config.toml
n_mels = 40
hop_length = 160
input = "log_mel"
tokenizer = "char"
norm = "batchnorm"
hidden_act = "relu"
init = "lecun_normal"
optimizer = "nadamw"
learning_rate = 0.0021
beta2 = 0.95
lr_schedule = "poly"
final_lr_fraction = 0.1
warmup_steps = 3440
weight_decay = 0.09
Rows from block 2, named by matrix and row number. Each number is 128 + 32 x the weight over its row's rms, rounded and kept within 0 to 255. All counts start at 0. Numbers have three digits each. After the name is the row's rms in percent of the matrix's.
# conv: width-3 conv, dilation 2 (model.blocks.2.conv.weight, 256x256x3), inputs 114-132, a 3 kernel for each
conv.4 099:128128128128128128090128128128128128065128128128128128128128128192128128192128128090128128128128128128128128128128128040128128065128128128022128128055128058223128128128128
conv.5 101:128128128063128128128128092128128089049128128128091128128128047087128128128084162128128054128081102173180087128128173128128128128159128128099128128052128128128090128128128
conv.6 100:128145190062081128213128128015188128076128128128128128128128128128047184155128091128128100180128128162128081128128128128050128189128060206128128128128128128083128128128128
conv.7 100:128128128182128155128128128059128128128180128128128128128128128171128128171128128096044128128181128128071128102128128128128128128128128059128041089128076128096128128128128
conv.8 100:210128128128128128128128174073128128128128128128128128128128128128128128052087128092196128187128186091128128128179128128128128128096128128187128022128128128128183128128128
conv.9 101:128128128172128128049128110128128128128076184128128128128162128128221128073067128128128179128044128128128128128128128079128171079128084046128071128128107072164128128128128
conv.10 102:128128192128128128202065128128128128128128128128128128128128128128128128128128128128128181182128128095073128128020066128195128128128128128128128128128071128070128128128029
conv.11 101:128128128128128187047128090128082128128128128128128091231128128128164128028231172128128145128128128128128075035181196128128128128128128142128128074178179088128128128128128
conv.12 100:056156117128128128128128071161128128182128128128238128128128128128128128196128128128128061128128128128128128172190128000128128128128089198128128128157128104128052128162128
conv.13 101:128128128128128128128128128149143128077128128128176172128092128072181128128128128017179128163128060187128128128192064128128061128128128128072128128055128162128128128128201
conv.14 103:169128197128128128091054128187128088128196128128026183128128128128128167128128128128128128128128128082202128128128128128128128079128128080047128128128128128128128128128128
conv.15 103:128128128128128128128128128128091128128128128128077128128169128128128128128058128128128128128086128128097128128128128128128223128128128128128128186128128128128128229085075
conv.16 101:128128128128128128128128128128078128149128128128128165128146128167128083128128128128128128128180171128128128128128128128128128128032095128128128128128128128128128052128128
conv.17 100:128205076205128128128128128128128128103128128205128079128103128128031128128128128128128128128128128128128128048191128067128128128128128061128128128128128164046128128154128
conv.18 101:128128128090169128020128094128087128128065128128128128128128128128128128128092141193128128077128223128128181178128128128210128128128128012180128128128128065128128128053128
conv.19 101:128128128043128100087128128065128128128095128128128198128128128222128128128056006128128128128128128128128128061174128128212128128128128128049128128128128128128128128128128
conv.20 100:081128128128152128128128128128128128128128128164128128162128166128128128128128128128128128128178091186060145128128128128128128128128128128069195093128128128128128128128152
conv.21 098:128128128128128128128128128128128128128183128128072128128128128053128128128128191128128204128128195128128128050145128204128128157079128222200128068128128128128128214128128
conv.22 096:128128128188128128057103128128128128128128228128128128128128128128128080128128128128128128128042046095073160128128128128128128128128128128128128128128021128083234128128128
conv.23 103:204170128203128082128128128104128128069085163128147128128128128128168128179110128128128128075187128185128128085070128128128128166128128128128128128071128128128128128163128
conv.24 099:128128128158128128128128128057202136128128128185069128128171128128128128128128128128128128128128128078151128128128128128063128161188128128128128128128128128065128128128220
conv.25 101:128128128031097128128128128128128128128128128128059128226128177128128128128128148128128183168128189128128091128128128128063128128128163128028128128128094206128128128128128
conv.26 098:128128128128128128128128128058128128128224128128067186061128205128128128128128177128128209128076158069092128128128128128128128128098128128195128128074089128128128089128128
conv.27 098:087025111128128128128128128128128128161128128128128128128128128128128128213128082128240174128128128128128101128128128128128083193128128128171128128141128128128128128128128
conv.28 096:128128128128102158128128128128128128128182194128128128128128128128117128128157201128128041128128128048128128128128128128216060128128128128128170128128128128128128128193128
conv.29 099:128191128128128054128128128128174128128128029128128128128066187128088128128128073128128128128128026128128148128128128128128128078128208128146194180209128097128128128128128
conv.30 099:128128183128128128128128128128128128128128128128128128128128033099128128128128128212128046094108128128128128128128190080128076128069162169128030128128128128144128128173128
conv.31 101:128128075128128128128128128128073074128117128168128128128128128128128128094162128128128128128128128128128128065128128128173128188195247128128128128128036128128128128128128
conv.32 098:128098242128160128128128111128128128128128128128128181202128128164128021174202172174128128128081128128201128155128062188069202128128128128128083175172024128128128128128128
conv.33 098:128128128128171152128128128070157075128062086128128128128128175128128128183128128128128128128128083128128158128128128128128128128128128128128073128128128128071128128128128
conv.34 099:151175032128128128128056128128128174034080128128128128128128128128128172128128128128128065128104172144128128058096183041128128128128128128128181128128128128085128128128072
conv.35 100:093128128128043128177051096128128128128128128128128080128128128128055128128128128128128128128045128128047086128128128128128164128134226128060128128113128248024128128128128
conv.36 098:128128128128128128128079207160125071128128197128128187202071128128183128128128128128231128128097095128218174200128128176128128128174151128128128128128128128128128128128149
conv.37 100:128128128217128128128128128103176079128186128174068128128128047062128128128128128128128128128128079128128128128128128185128128204128128128128128195158179128128128128128128
conv.38 099:128128159128128128128211128128128128000128084042063128095128128073128128128164099181128128128128128128128177178128128128128113128128062128128128128128165128128213128128128
conv.39 099:128036128161128212128128128128128128128159128128128215128128163128189128091054128182128128176128067128128128128128128128092204128128069128128128128128128128151078069128194
conv.40 102:128000100176128128128186193084128192128128051128128128128057128128128128128128128053128175128128128128128128106057128147128128128128128198128128128128128170128181128128128
conv.41 099:128128128128128128128128170128071077128128128128107128198128128128128128128097128128128144128128128128128072128128128065128128128128128128180128128128128128128128128128128
conv.42 096:128128128128128128128128128184128128128097075128128159128128099147067128128191128128128188128128048128128128128128064159128029235128128084085128128186128128128128128062128
conv.43 100:128128128128128128128128064128128197128174128175128197128128128128000128128128128128128087194128128062070185180087128128128128128128128089128128128128128167128128081128128
conv.44 103:203128063128128105128198128128128128178128128128128128172169128128128098162174128091196152128128128128175128128128128100153128128103231175128128128128128128128128128128060
conv.45 104:089057128128176128164128128128128128128128128057128128225052128128128128128128128128128181100128128128080167128128128176128172128165057128128128113105204188128000128076156
conv.46 098:128044128187128128128104128128128128128060009128060128128128173128128128128128128128128128128128128128076045065188165128128128128128093128128128087128160128083128128128128
conv.47 100:128169187069128128128128128128068128128128128128128089155077128128050128088128128199128128128128128128128080194071128074128128182060128128034169128128128128128128128068128
conv.48 099:018128128101128128128172197167077128128128150128172128081128128128128128128128093128128088054128128128128128173128079116128128128128128128128128089170128069128128128173128
conv.49 101:092128047128113066061128128128128171128060174128128128059128169110128128128035081128174200178128128077128128169128128128170128128128128128221128128128128094128128176176128
conv.50 098:128128128128128128128128128167015185128128012128196128128128128176056033070128128168058076128128128182092128172128128128128128128128128054128034128170128128045057128128128
conv.51 102:128198107198079194128128186128095128128150128128128128128201128128128128060084128128128128195128128128128128128070128128128128128110128080128166128105167128029128212198128
conv.52 095:128216128128172164128128128128128068128128036128128160193128128128216155128128128128128128128128173128128088128128171128176128128128128128181128167128038128222078172128128
conv.53 099:128058128128065128128048128128128128128223075128128128128128069128085178032128128128073128128128128058044077081128128128175128128128128128128128128096168128128128128128128
conv.54 099:128128128128056128200084128128128160128171128177128128128128128128128034128128174128128128128161128128128082164128128189128128128128128128095128059128128128016128128161070
conv.55 102:128079128128128128128105128128128128128144128128128183128104177128055128128155128180128216128128128081128128128101075128128078128128128128128128128128083128128128128128128
conv.56 100:170128151128128128221128128128073128070128128128128128128128128128128128128142128128128163079128093128128128128166128070128144128128128128128067128224128128128128205128060
conv.57 102:128128254128201080222128128128128128128128128128128128128128128128128171128128070182128177182128128128128128095128174128128079128128128128128074181128094128128128182128128
conv.58 100:128128128128079162128128128093128188128128128128128128088128128128128015077128128128128128161128128078128128128128128061128128082102076128034084020128156072128128175128128
conv.59 102:128128095128128179128128128128183154031166099128128128128128128128128211081185171128128172128128088151128128128128128106128128179044128100066206128128128128128084195084128
conv.60 099:051128128128128128035128197192128128128072128128128128128128128128128058063182128128128064063178128128168128128156077128128128128128128128128128128128128128172128128128128
conv.61 098:128128205128128172128128092193128128128225128128128128151170128128062128128128177128160128167063097128169062128128128128024128128060128128128155167081128188063128128071128
conv.62 104:128128128128220128128160088175128128113128198062128128128128104097171128128058128064128078128165128128128128160048128128073128082128128128128128128128152128128128182128128
conv.63 103:099128128072128204128128128128128128172128061128128128128128128128128128128187128128128128066128100160189128128128097073198128067128087128069083190128128076203128128059078
conv.64 099:128128128128007128128128128053128183044128128128048128128128128181128128128086128128128128037128128128128128128087184177040173128083128079095128128128083090128128128128128
conv.65 098:128128100128128155172128128128128060047066128128128128128128171128128128128085128128128200083128128128128128128128128128128128128192067128174128083204128085128094169128128
conv.66 100:128128128128128058083128128128128128128128089128087128128149128128077128128128128128128128172027173128144128128128128070128128128128128128128128128128176128128175128128171
conv.67 099:128193166061224164128128186128128164128128195188181128128128187128128128100082128096128004128128128128128128128128178128128128128128128128128078128054128128157128128128128
conv.68 098:229187198128128128128128099128128128128128128155128016128128128128128128128128128128033128128128104128128128128093128128128128078128128128128052128128128128128128128191128
conv.69 101:128128128189128128012128128128128128128128128128079128128128128128128128128128128214128081106078128128083128092088128128128128128128161128177128128182128128158128090092133
conv.70 098:128128128128128128128082128059200091158128128128061047128128183075148128128076128100128128128128128128128128128081128128128128128164165128128128128185128128128128128128083
conv.71 104:128128128089186083155128200074175128128171128085128111203128128128128070164128128128082128128128128181128128128128128128128098128128210171072174077085128128128040128128107
conv.72 102:128128128128079128128076128075128128128128128128128128128128128128128128076128128128128128128128128128128128085128128128099128128088128204128128128128128128090128128128128
conv.73 102:189128166128128074128166215128104128128128128128128148128167128128128128128128128044128128203128128128128180128086161082128187168073128087176185128128128128128128199145128
conv.74 098:128128128128128052128128128067128128128128128128171128180091128128128072128093128157147128082128128128128128128052128128128203128128128128128128128128128108073128128086128
conv.75 102:128128197128071128065128180036082128128128208128128128128128128128128128128128128128128155050128128128128128128128040180128128162197128128057164092128188128128128090128128
conv.76 100:128128128128092128128128169128128128144128128128128128128178109128173128128128061128128128128128128156128128128081128128215128191128128128097128128128128128128128128128128
conv.77 099:128128046220128128128070045128190070186128128128128128128128128031128128128128128128128128080128076128128128128172128128128096128128128141128068178128128075128020170128080
conv.78 099:128128128128128128128128128128089128128128128128150128128059062128057061128128128128155128128223128060107128128128128128128128128128196128128128128128128179204061128128116
conv.79 098:128128128099128128128128128164128128128153128128018128128209128097128128047128128128128108128128181128128081128128164128128128128216128128128128167128161128128128128128128
conv.80 103:128128128148128175128128128128128088128101128128078128128128128128192128128128128172055128128045178128059128128128128081128156128188128128128128096128193087174190193228128
conv.81 099:196128128128181128067128128128083128128128128059128057128128128128128128069128128128128128128128128194128164128080184128128128196128128079205128128128128128128128128128128
conv.82 099:128128206082128128128178192128128172165128087128128128128128128128128128128128128204128068128128128128184128128063128189175128128128128128128128128197128128068128128128128
conv.83 103:128071128128036128128128171201173214176128164128161128128165128066128128128057128206128093158087091128128075128128128168100197219128128052128190128128128128128128128128162
conv.84 096:032087128128128128174128128068030115128174057081128128028128128128060128128128192128171128128128128063128128128128196128128024128128128128128128128128128171000128128213128
conv.85 100:128185045128128128128128128128168128128128128206081128128107128128128128179128128128058128128128128128128078128128128128087077128162128128085128128156128128174128128216183
conv.86 104:070091185128128128128128128128128128128189128048128128074128163128128128099128043128148128128186075128108212128128128187043128128128199128128128128128128128128128064128128
conv.87 104:128128088128128050128128128158061171079178128128128089128128128095128128128128054128128128128173128128128128171128170086100128128157128175128128128181128128128128128149128
conv.88 103:128128128128128128159128071128091092128156181128128128128044128128128173152128128128128167128191128128128128128128128128128084128092128167128128090128128128128128064161128
conv.89 101:196128128128128163128152128171128128128032128128153128128128074186164128188128128128128172191128046128145128128128070128128128128128182176128128128128128128165128128128128
conv.90 098:128128128128128090128128128128128128128128128128128128128164159128199177128128128177128128128128128128067187128128128075128128085128064128128128051100128128165128128128128
conv.91 096:128128128128128128128167128128128128032128128128128128128048128000128128128128096128186128128128128128128128128179128128072084128128128128128157128128163128128128128128128
conv.92 099:074128128128196128128128128128128128128128152042159128128128128128128128128128128128128081128128128177128128128128048168128128128128128128195128128128128128090110128128128
conv.93 101:128072128128128128128128128128128158178054202086204128154128128128128128128128128128025128175175182128128128128098128128063128128128128128104128128128128079128088128128128
conv.94 102:073128128128128128128128217128128196128128128128154128196128128128128077128128128128069128128053128170128085049128128069128128044128177128128128128100128128128087163128128
conv.95 098:128128128128128128084128128128128008128128128128128128128128128128175128128128128128128128128128128128019128128231128079128128092128022128128128091128128069192128128128197
conv.96 098:128128128128128128128128128076128128142128128128128188086128128128182128101128064150128128128128128072128128128128128128180128128128203128203128128211128128183189128165128
conv.97 099:046128196128128128128128128128095206128128128180168128128081183128058128128128169194128128128128056128128164128184128128068172128128128128128026057128065128059066128128128
conv.98 099:128166128128128128075128181128128128128128038076096079128128128128128128128128109128128128128128128128128128128128103128128128128128128128066128128128128128128152128128128
conv.99 099:128128128128128128128182128128128128034128059051128192128128128128128177063095128128128203128128128084086128128128128128078128128161062128128128187128128128128128128128128
conv.100 102:095128128226128128185128154206128128194164128170167128128038128128041128128128128128128128197177128128128069128128078128157128128128128128128128128128128128128128128150189
conv.101 101:128128182063128128128169128128128128128128128082128128128128128128128128128085128128128036128210171128128128128076128086128128128128128128128128128128128081128128128128185
conv.102 100:128128217156128128128128128128128128128128128097128128128050128128058071128176128128128128128128128128128065128079052128128128128128128128128067128128128128160068128128128
conv.103 096:128066128128128179128128128128128128128128128120074173128128128128128128128128128050128128128128128128074080128128128128128184128128117159105128128113128128034128128128128
conv.104 102:128128128192087128128128128128128128212128128173128177128128087200128128164037128077128128128128128128128164128040128128102194151197128128128128024128128110128086160148128
conv.105 100:128128128128128128176128128128182128128052128160128128128128128066164128128174093128128128128128128128128128128128128128061128128176128197128083038128128148073128128128128
conv.106 101:128128090128193117128128200128162128128128128128175128128128229128128042128164128128128128128189128128128128128128186201128128128128128128128089128128128128128128183128128
conv.107 103:128173225128041128128177128128128128188128128128128128097181094128079128066088128128025128128148128064177128087052128128128128128151128128128128128128128051128128128128128
conv.108 099:128128128196179128128128128128128128128067098084128128053128174128128128128154128090128128072128056075128128128128128128128128128128128128128128128128045128128128047128128
conv.109 100:128128128086128128128128128170075128128128128128128128111095093094128092087128146128128128128128099128128128128128077128148128128128128128128160128156128049128128128128128
conv.110 099:128128128064063128128190128128024128096128128128128184128128085128128128128067128128128128128128128128204128128057057083128128128128128128128166175128128128098128128128179
conv.111 102:128128161128087128128128086128128128128160128173128128128128128128128128128162128186128128128128092175128128149128128128128128128128187128128128194128128128186128144053060
conv.112 101:128128128128128128128217128128192083128128128170128128063182128128128128128053128195128128128128128128181128128128128128061128067057128098180128128128128128040128128128128
conv.113 098:128128173128128128066051181128128128051128128060128128128153006128128128128240128128202128128050128128128128164128128128128128128128022128074128083128191198128128128128120
conv.114 102:128128128128128128068096128128190095061185084128128184128128128128128128128128034128081151128128128128128128128128032175128192128128169128128128069198128128128128128128196
conv.115 101:128128128177128128128128128128128128128128128128128128128077128209128128009192061128079179128128128128128128178147172128128128128128128224176128224202087128128074128239128
conv.116 105:128034128128128111128084128128128128068128128128074082168164128087128170056157128128128128128128128093147128128128128161128128191128172168203128079128172128128180128128094
conv.117 100:088128128128128128169128208128128128173128040128169128128128080128058128128128128128128128195128128128128128081213128084128128128060128128128128128128128128128128128087128
conv.118 099:128128067128050128128128128128128128158220198128068128080039128128084128128063128128128189128128128128050077128128128177079128128128128128128167188128128128036128128128069
conv.119 099:200128128128032128128128128128189128128128128189005150057128128105128128128106187128098160128200128128062192128128128128060128128166128180128102192057128128090128128128128
conv.120 098:128128128070128128128068128160128128128047128128128128128128157128128128128128058128031128128160128189079128177083073077128128128159128128039128188087095128128128128128128
conv.121 102:128161128128128128128128128075128167128100128128181128128082128128128110128157128128128128128128128056128167128128128128151128128128128128128174128128128128128128159185128
conv.122 101:128166128128128128128128128172128128065128128128128128128128195194192128128142128038128128128187128128128099142128128128069128128128128128128128128128075159128128063128128
conv.123 097:128128128146128128128128074080179128128128128128128152128128183128105128088128128032057128164128128128128128066128128094204141128128128151128047128128128128178163128080128
conv.124 100:128128128128128128128089128178100128128128128128128128128128128090128209128183128128128128128128128128128082128152150128128075128128128200128205128128128197000102128167188
conv.125 103:152073139128128128202128128128128128141128071128128128128036128128128128128077128172082128180128128128128128128008128159128128128128128174128128178128060128128098128174235
conv.126 104:128171168128128128128128128199000235194055128128128090128128080164128128087128128128128128128172128128174128128128162128128128128128167128128086128030128128128205096128128
conv.127 101:128192128075128182128128128128227128128128045128161128128128128176128128128195086128128128128178128153181086128221128036128187128128128128128128128181128128161128128128128
conv.128 097:128128128128128128128128110128128128128128128175047028128128128128128128128128037128128128128128128128128178064128183128128128106128128171128128128200128128128128128223128
conv.129 098:128128099128066041071128023128128128128128128128128128128128128081114128164101128128128128128200070128082128128128156128128128163128128031128197157128175215128128067128128
conv.130 101:102128068128165128128151128128128128128128128160128128178061128128128128128083128128128128128128128128128128174128214128128128071095128128128128128128128128057128098128128
conv.131 102:128128128128128128167064055128128128065128128128081128215128128128128128128046128128096128128128128128128128128128128128128177128128128068128128128128059128128128128128128
conv.132 104:128128128177128128128081128153128128184128183128088128116088128128128128128063094128175128128128128128128050128128069093128161128128128128128128128128128128128163061060128
conv.133 102:128128128065128128128064128099128128088128128128171128128128214128128155128036128128086128128153157128171089183182128169128167068128128128091063128128128128128128171128128
conv.134 103:190128128094165189128060128128175128128128128058077128181128128128128128128073189128081128128128092128128069128128128128128128128027128128128160128128087128128174205128128
conv.135 099:128128128078128128078128216172098128128128128102128159096212128041128156128066128097128128128081128128128128128062128128128128128128128068128223128128128128088128128128128
conv.136 101:167051128128219128128128128128128128082059104128192128128128128128128170128128050168128128158128128194128128128058077038173128035128128128074128128128128105075178190180128
conv.137 098:128180113128164128128128188128128171128080128128205128128079128147000128128128114210128128128128058128128128128176128128128107128135128154128128084128182194128128128128043
conv.138 101:128128128128128187168128128128128179129173128128128128128128162202070128090097128128103128128128205167128128128128052187072128128128128128128128128128128128128128128128128
conv.139 101:128128128128156128128050213045128128128072187128128128128058128091079035185128005246128128128128128100091128100128128128128082128128128072128128128079128128128128061128084
conv.140 098:128128128128128185168046128128128128083128128128128128181128128128101128128063128128128128128128128199128128128169128210062128128178094128177128128093128128128128128128128
conv.141 100:128128128166128162128128128128128128128091128128128128128128128128128128128049029128087081128128128155111128033043128128072128085128128128128051128128128128128047128128128
conv.142 100:128128128128128128128128128128203128128128128128128128128128128155128128172128128210176128226128079086128071128128128128084128186128128188128168091128128128128128084128128
conv.143 102:128128128173128075128128185096128168069095087213128128128128170128128206128161128097128128128206128077221215128128128128128128215128128128128128128106128200128179128150128
conv.144 101:043159222128128128169079083128189128128128128078128128128128128174128128128128016128075128159128128128128128128128084128128128211182128128128048128128128128128128094128073
conv.145 104:147128128128155128128128128064227128128128128128128105167128128128184128225128128128174128128069199128128083128128128183088128128128128128128128128078059128128128128128128
conv.146 101:190128128128128128059128128044128210128128128128199128128128175128171128128158128128128128128128128128128177128128128087128128128128128128128083087229166128128128052128128
conv.147 098:128073128128172171128074128097071128128128128128128128128128128201128128128011094128128161128128128128128128128113128128128128128082128128051128128128049128128128128128128
conv.148 101:128128069175128128209128217192128128128157128128128128128128128128128128128128128128128189128128128052192128079128160128128128128128179128128128128128128128151128128128128
conv.149 098:128128068128128128128059128175128128128128128082128128128128128128128128091128128128099081128128128128128086128179128128128101128173128199128128128198128128128049128128128
conv.150 102:056128128128128161128128128128128174169128049137128104128128128128128128128128128128128097128128150128128128128173128055128128174128128128128128105060128090128128207216128
conv.151 097:039128128128128128128128177128091128128128128128128087155128128128128128170128128128128172164128128128128128128212128128128128128128081128128128128172128181128128090128169
conv.152 100:128128084085128128128128128189128128076044128128128128128128128128128164128128128128128128163102128128085128128081128128128128128152128074128128128128117128128128128059128
conv.153 099:128128128212128128128128128128128128128128169226128040128128071094029072176128128128128128185128128048128128128128128128128128147192128164146128128179128128128178128151128
conv.154 098:128128128128182128128128128128128034128128128128128128128128128176128128128128079183222213128052128128128128128076128128128128128182175128128128128149016128128128128128128
conv.155 102:190211058128128128145072033128128128128128090128128128128128211068044128128128185128090128128128128195128171128128128165048128070128128128128128158128128128194128128128128
conv.156 097:128128128128051093128103128128089128128128128128128128049040062128026011128128128128128159128128128128128128128047084128128128128128128128128077169140128128128128169128070
conv.157 101:128128048089128128128094128128128072023094128128128128128128128128128128198063128128128086128084128128186128128188128188128128128128139128128081025170128098128128128183128
conv.158 101:153157128128128114128128175208128102067128128128128128128128128128128052163128128035128171128128128128128128128128128049193128128128167052025162073071175128128128128128062
conv.159 099:128128090128206179128172128128128128128128128088128128128071074153128128158128128128128128128128128128128128128095128128204128128128176128128165128128128128128128034128128
conv.160 100:128128128128128128048128128086128128128128128160128128080128128128202197069128023128128195128128128128128128167128207128128100128128128077165075109128128128159128152128128
conv.161 101:043128197025104071128128078128066128164026128128128065045128128128128128128128128168173128128182128128128128128128128128128128128128128128128128061128215024169128053041128
conv.162 096:128128128128128128128144096182128128128128060128128149128128128066177077128128092128051128128128128187054128128128128128128194128087128128156128168128198128051128128182200
conv.163 101:168128128128128128103128128128128128128128195038128128128128128128101091181128128128156218128128071128085128128128128128128097088128128128128128128128128128128186128197128
conv.164 103:077128249128195128128128128128128128128053170128128128128128128177128066128021093128103128128128128128128128128128178199128128069128157128128128128128128128171128093128128
conv.165 100:128128128141128128097128128154203128128128128075128128128128128100222128104035128128128128128128063128128128128128181128128128128128128056202107128128128128070128128128128
conv.166 101:157128095128128128119128128128128128164128128128159128128128128044128094128128128128128079128128071178083128128128128174128128128128128098128066128128128128128128128128128
conv.167 101:128128128128085128096048128210128128128128128128040128128080128128128128128128170128128128128128128177128128192128128128128198128128128128052128128219062128128128128000078
conv.168 101:128128128128103128128128128128128128128148128128171128176055093173128067128128128081077128128085128128128128167184128055128083128192128208128128128128128128128128190128128
conv.169 100:128128202070128128042128128163128128128080128128157128128128128128128128221128083128209128128128128128157128089128128128128128033128223128128128128128128128204128054090128
conv.170 096:128051128128168176128128165128128128128082128128128060128174128128128128184128128161204128128033128128181128128128128028089170128128128030128128156149128084128128128128128
conv.171 099:180077128128128179128128128128128128192128128128162128128075063161128128128128128128128128128128079075128128128210060128076128184128128128128128194175128128128128181128075
conv.172 101:128128128128128128118128128128128128073128128128170210128162072082128128128128128128128183128128128128128052128128128128128128064191128128128128128077128128128128198128174
conv.173 098:062128128128178128128128181128128128128060150128128177068178128128128128128128128128128128128128128128068128128138128128128169068221128128128128080128128128216128128128128
conv.174 099:128128128104128128128128128083128099128057091078128128166128128088128128128171128128128128128057128128128128128181128128148128128128060164128168082128128128128128128055079
conv.175 099:128188128128128059212128128167128128165128128183221128128128007128128097128081082128187128128159019128128050128128128128161128128098070128128064128128128186078128128128065
conv.176 100:128090056077128128128128160128128128128128128128128128128128128128091128128128128172183216128220128128128128128128178093128128128128166194128128128128128153128128128128128
conv.177 100:128128128128128185128158128072128192128128202128128128221128128128128088083128128128128128128128128128176128128128128128128128128128177128128186105128128128169128128173199
conv.178 101:078128128128064128128128128187128177128054150128183079128128128128063128074128128128128128128128128083128128153200050181128128128172128128128128056128128128128164128128175
conv.179 103:128128128211128065128128128128060128128128128189128128128053128128128128072128128128128128128128079072066179128128173095128128038160128159128128128128185158128128128128159
conv.180 100:128128128079128128128128128128057075209128128192128063128128128031128128074167177086128128128128128128102128128128128084128074159128189071128128162099007199128128128128128
conv.181 096:128128128128128128128128128128128067128128165128128128128128094128075098128128128198128075195095161128128128207128128128128128190064128128190128128128128128128066128128057
conv.182 098:128167128190128173128128061128169187128128128128128128128128069128128205091060128128128173048128065128128128128155128128128128128128128128128128128128128128128114073128128
conv.183 099:128128128128054128128128128128169128128128128128128128128128128128128128172128128128128128128128128128128060128128128178128128165128057128128128128197128086128089128057128
conv.184 099:150128128128128178086128128128112128128108043061158128116128128093128128128198128128128087128196128128128128128128128128080128220177128087128063056031128128128128128128128
conv.185 102:128128128128128128128128097128128128128128128128062128128128069168161070128128160128199128160128016128128047128128128128088068171128128128128128128128054128128128128128000
conv.186 101:128128072128128128128128109183128128064128073128128128128041000128128128084167164128128128128128128128128061128128065128128104128197128128128128128128128128128077128128128
conv.187 101:171128028128128128086128192128128128128128128166128128128128128128176153128159181128128128128128128128128128128055128101101128180128128128186188128128128128086108077208128
conv.188 102:165128128128149177128128128128128128078128128128128128128128128128128128209128010128128128128128128056128128128076128128183128128188128128103167179128077158128128128190128
conv.189 099:128128173094128128128128128128128136205128128128191128128038081128128128162128128128128128088081128177128128128128128128089128042128128128128128128128128128128128128128128
conv.190 099:046128128094070128128128183128111073128128128001128198128128128087128104128128128128128128128128128173155128128128163128077128128128128128128192128128128175128182070168213
conv.191 101:128128064128128128128147128128128128073184128128181128102128128128174128128128128128128128128128143128128128128128180128128128128128128128167128128078128128128074046070110
conv.192 100:056038128128191082128128084065128128128128206090169128174034128128103128128128128128029104172128111128128015128128128128128128128213093128128162101128128128128128128128128
conv.193 101:090184147128128128128074053168128096128063128128128128180128128128128128128045043160128083128128128128128012128128088128128128128128128128128128128128128128128166128160186
conv.194 100:128128128128157128128128094128128128128128128170128067128128128128128128184128128128128128128128128067128128128128060128128128128213205128180110128169128164128128128128042
conv.195 101:128128128128128175173128128128128128153128128091128128150040128128128128128128067128128128128191128066128128128128128128128128128128128128128128128128128128128128106128128
conv.196 098:128128128128128150128128128128128075165128073011128128208190128161128128089128172128096128128223174024154128128128128128128128128181128064128128026128128128128102128063167
conv.197 099:128128044128079128152128128084128160128128044097128128201128153174128128128193128169128128128128152128072187060128128128128128128060128128073128128093128128128128128128128
conv.198 099:128128128128128076128078167090161128205128032222128128128203158058128202128128128187128128128166207128128176128128180128128128128128074128128167094128128082167128128128210
conv.199 097:128190167128128128188128128128128128128128128128128128178128128192128128128128128159128128128128128171128128128128128128128128128128128157128128128073128201128128128102076
conv.200 097:128128128128128128128128128128128128074128128128128094207066046128170128128128190172128056128038128034128128096066128075128171128104097180128128128128128128024128128128128
conv.201 104:062084128161128128128128128095128128032070128128128128128128186128128128165067128128128175080128128091128182128128128128128128128077071083128128128086128128128128128128128
conv.202 100:128128128128128128059128128128128128068097128128128128128103128128128128128128128128128128128197128128069128087128128187128054128128128105128128128128128128128068087075128
conv.203 100:128128128128128069128128128128128178128128128128128128186128128128162128128068128073058128085164128128128128128176128128128103166128051051128128128036128128128166156084162
conv.204 102:128128128050114128128128154128128164101128128128064128128086084100128128128128128081128128128128128128166128128128166128128128065128128128128203128128128128128128128128128
conv.205 100:128128128128128128128051128128128128080068128128128128173198128128089128128128128128128128128128128128128164128128101056128090128128128128128128128128164128128163128033128
conv.206 096:209128128054128128128078128128128128188101128128128128090040091128076128128128128128128128103128128128079128128128128128053196160170128128128128082128128128128128128095064
conv.207 101:128128187128128128128128128212039087128128128128151176128177128065128128128128128128128128128054128128128128128128128128128128160061128165128128128128055128128205128128085
conv.208 099:222128128068128128128128128207128128128128128128128128128167033128193128076085128128128069085128128128128128128128128128128128161090128066128128128180128064128128128128128
conv.209 104:230128084077128128128128059128128096128176128128128128176128128128128128060149128128128203082128128128092128128128085180163128047128128128128128128128128090128128204128128
conv.210 098:128128128128128128128128220128128183128128246034128176128128128128128128128163128128128128128128170170038091128128128029090128128128128081128128128034128128162128089128128
conv.211 102:128128180128052066128128128064128128128128156158065086166128128128128128196071128167128128147128156128128128110128114128128128128128128150128128100096128128075128128128047
conv.212 097:072128128128194128128062128128128128128128128088163128128128128166084208072128128128128128128128079128128128128128128128128128128128148128128128189128128128128128128128118
conv.213 101:128128128128086128128128128167128128096128128000128191165128128128111128128041128128128128072180128149106128128128128128128128128128113079128128091194128059143128128128128
conv.214 101:160128128184128128128128128128057155128128128128174128128128128128128128128071128128128128128128128010128144094034128128128128128055128094128081063128128212047179051128128
conv.215 100:008128128128128128181128163128128128128128128128128178128128128183128128128128081128128128177128128089128128163128128090195077173128128167128128128128091128128128128128128
conv.216 101:128071128080128128128128048166128128088128064128128154128051128128040128128128128128128128128128128128128128128178128128069075094128128128128208128128092128128128030128128
conv.217 097:128128179128128178128128170128193066128128128188128128214128092128128128128096128128128189128128139128128039128128128128128128128128128076193128167128128128158128181128128
conv.218 100:128128072229029128128168073128128128128128128128128128128128128128181075128128074128128128128128128128084128128128128193078128128128128128128128128128128128128128128106128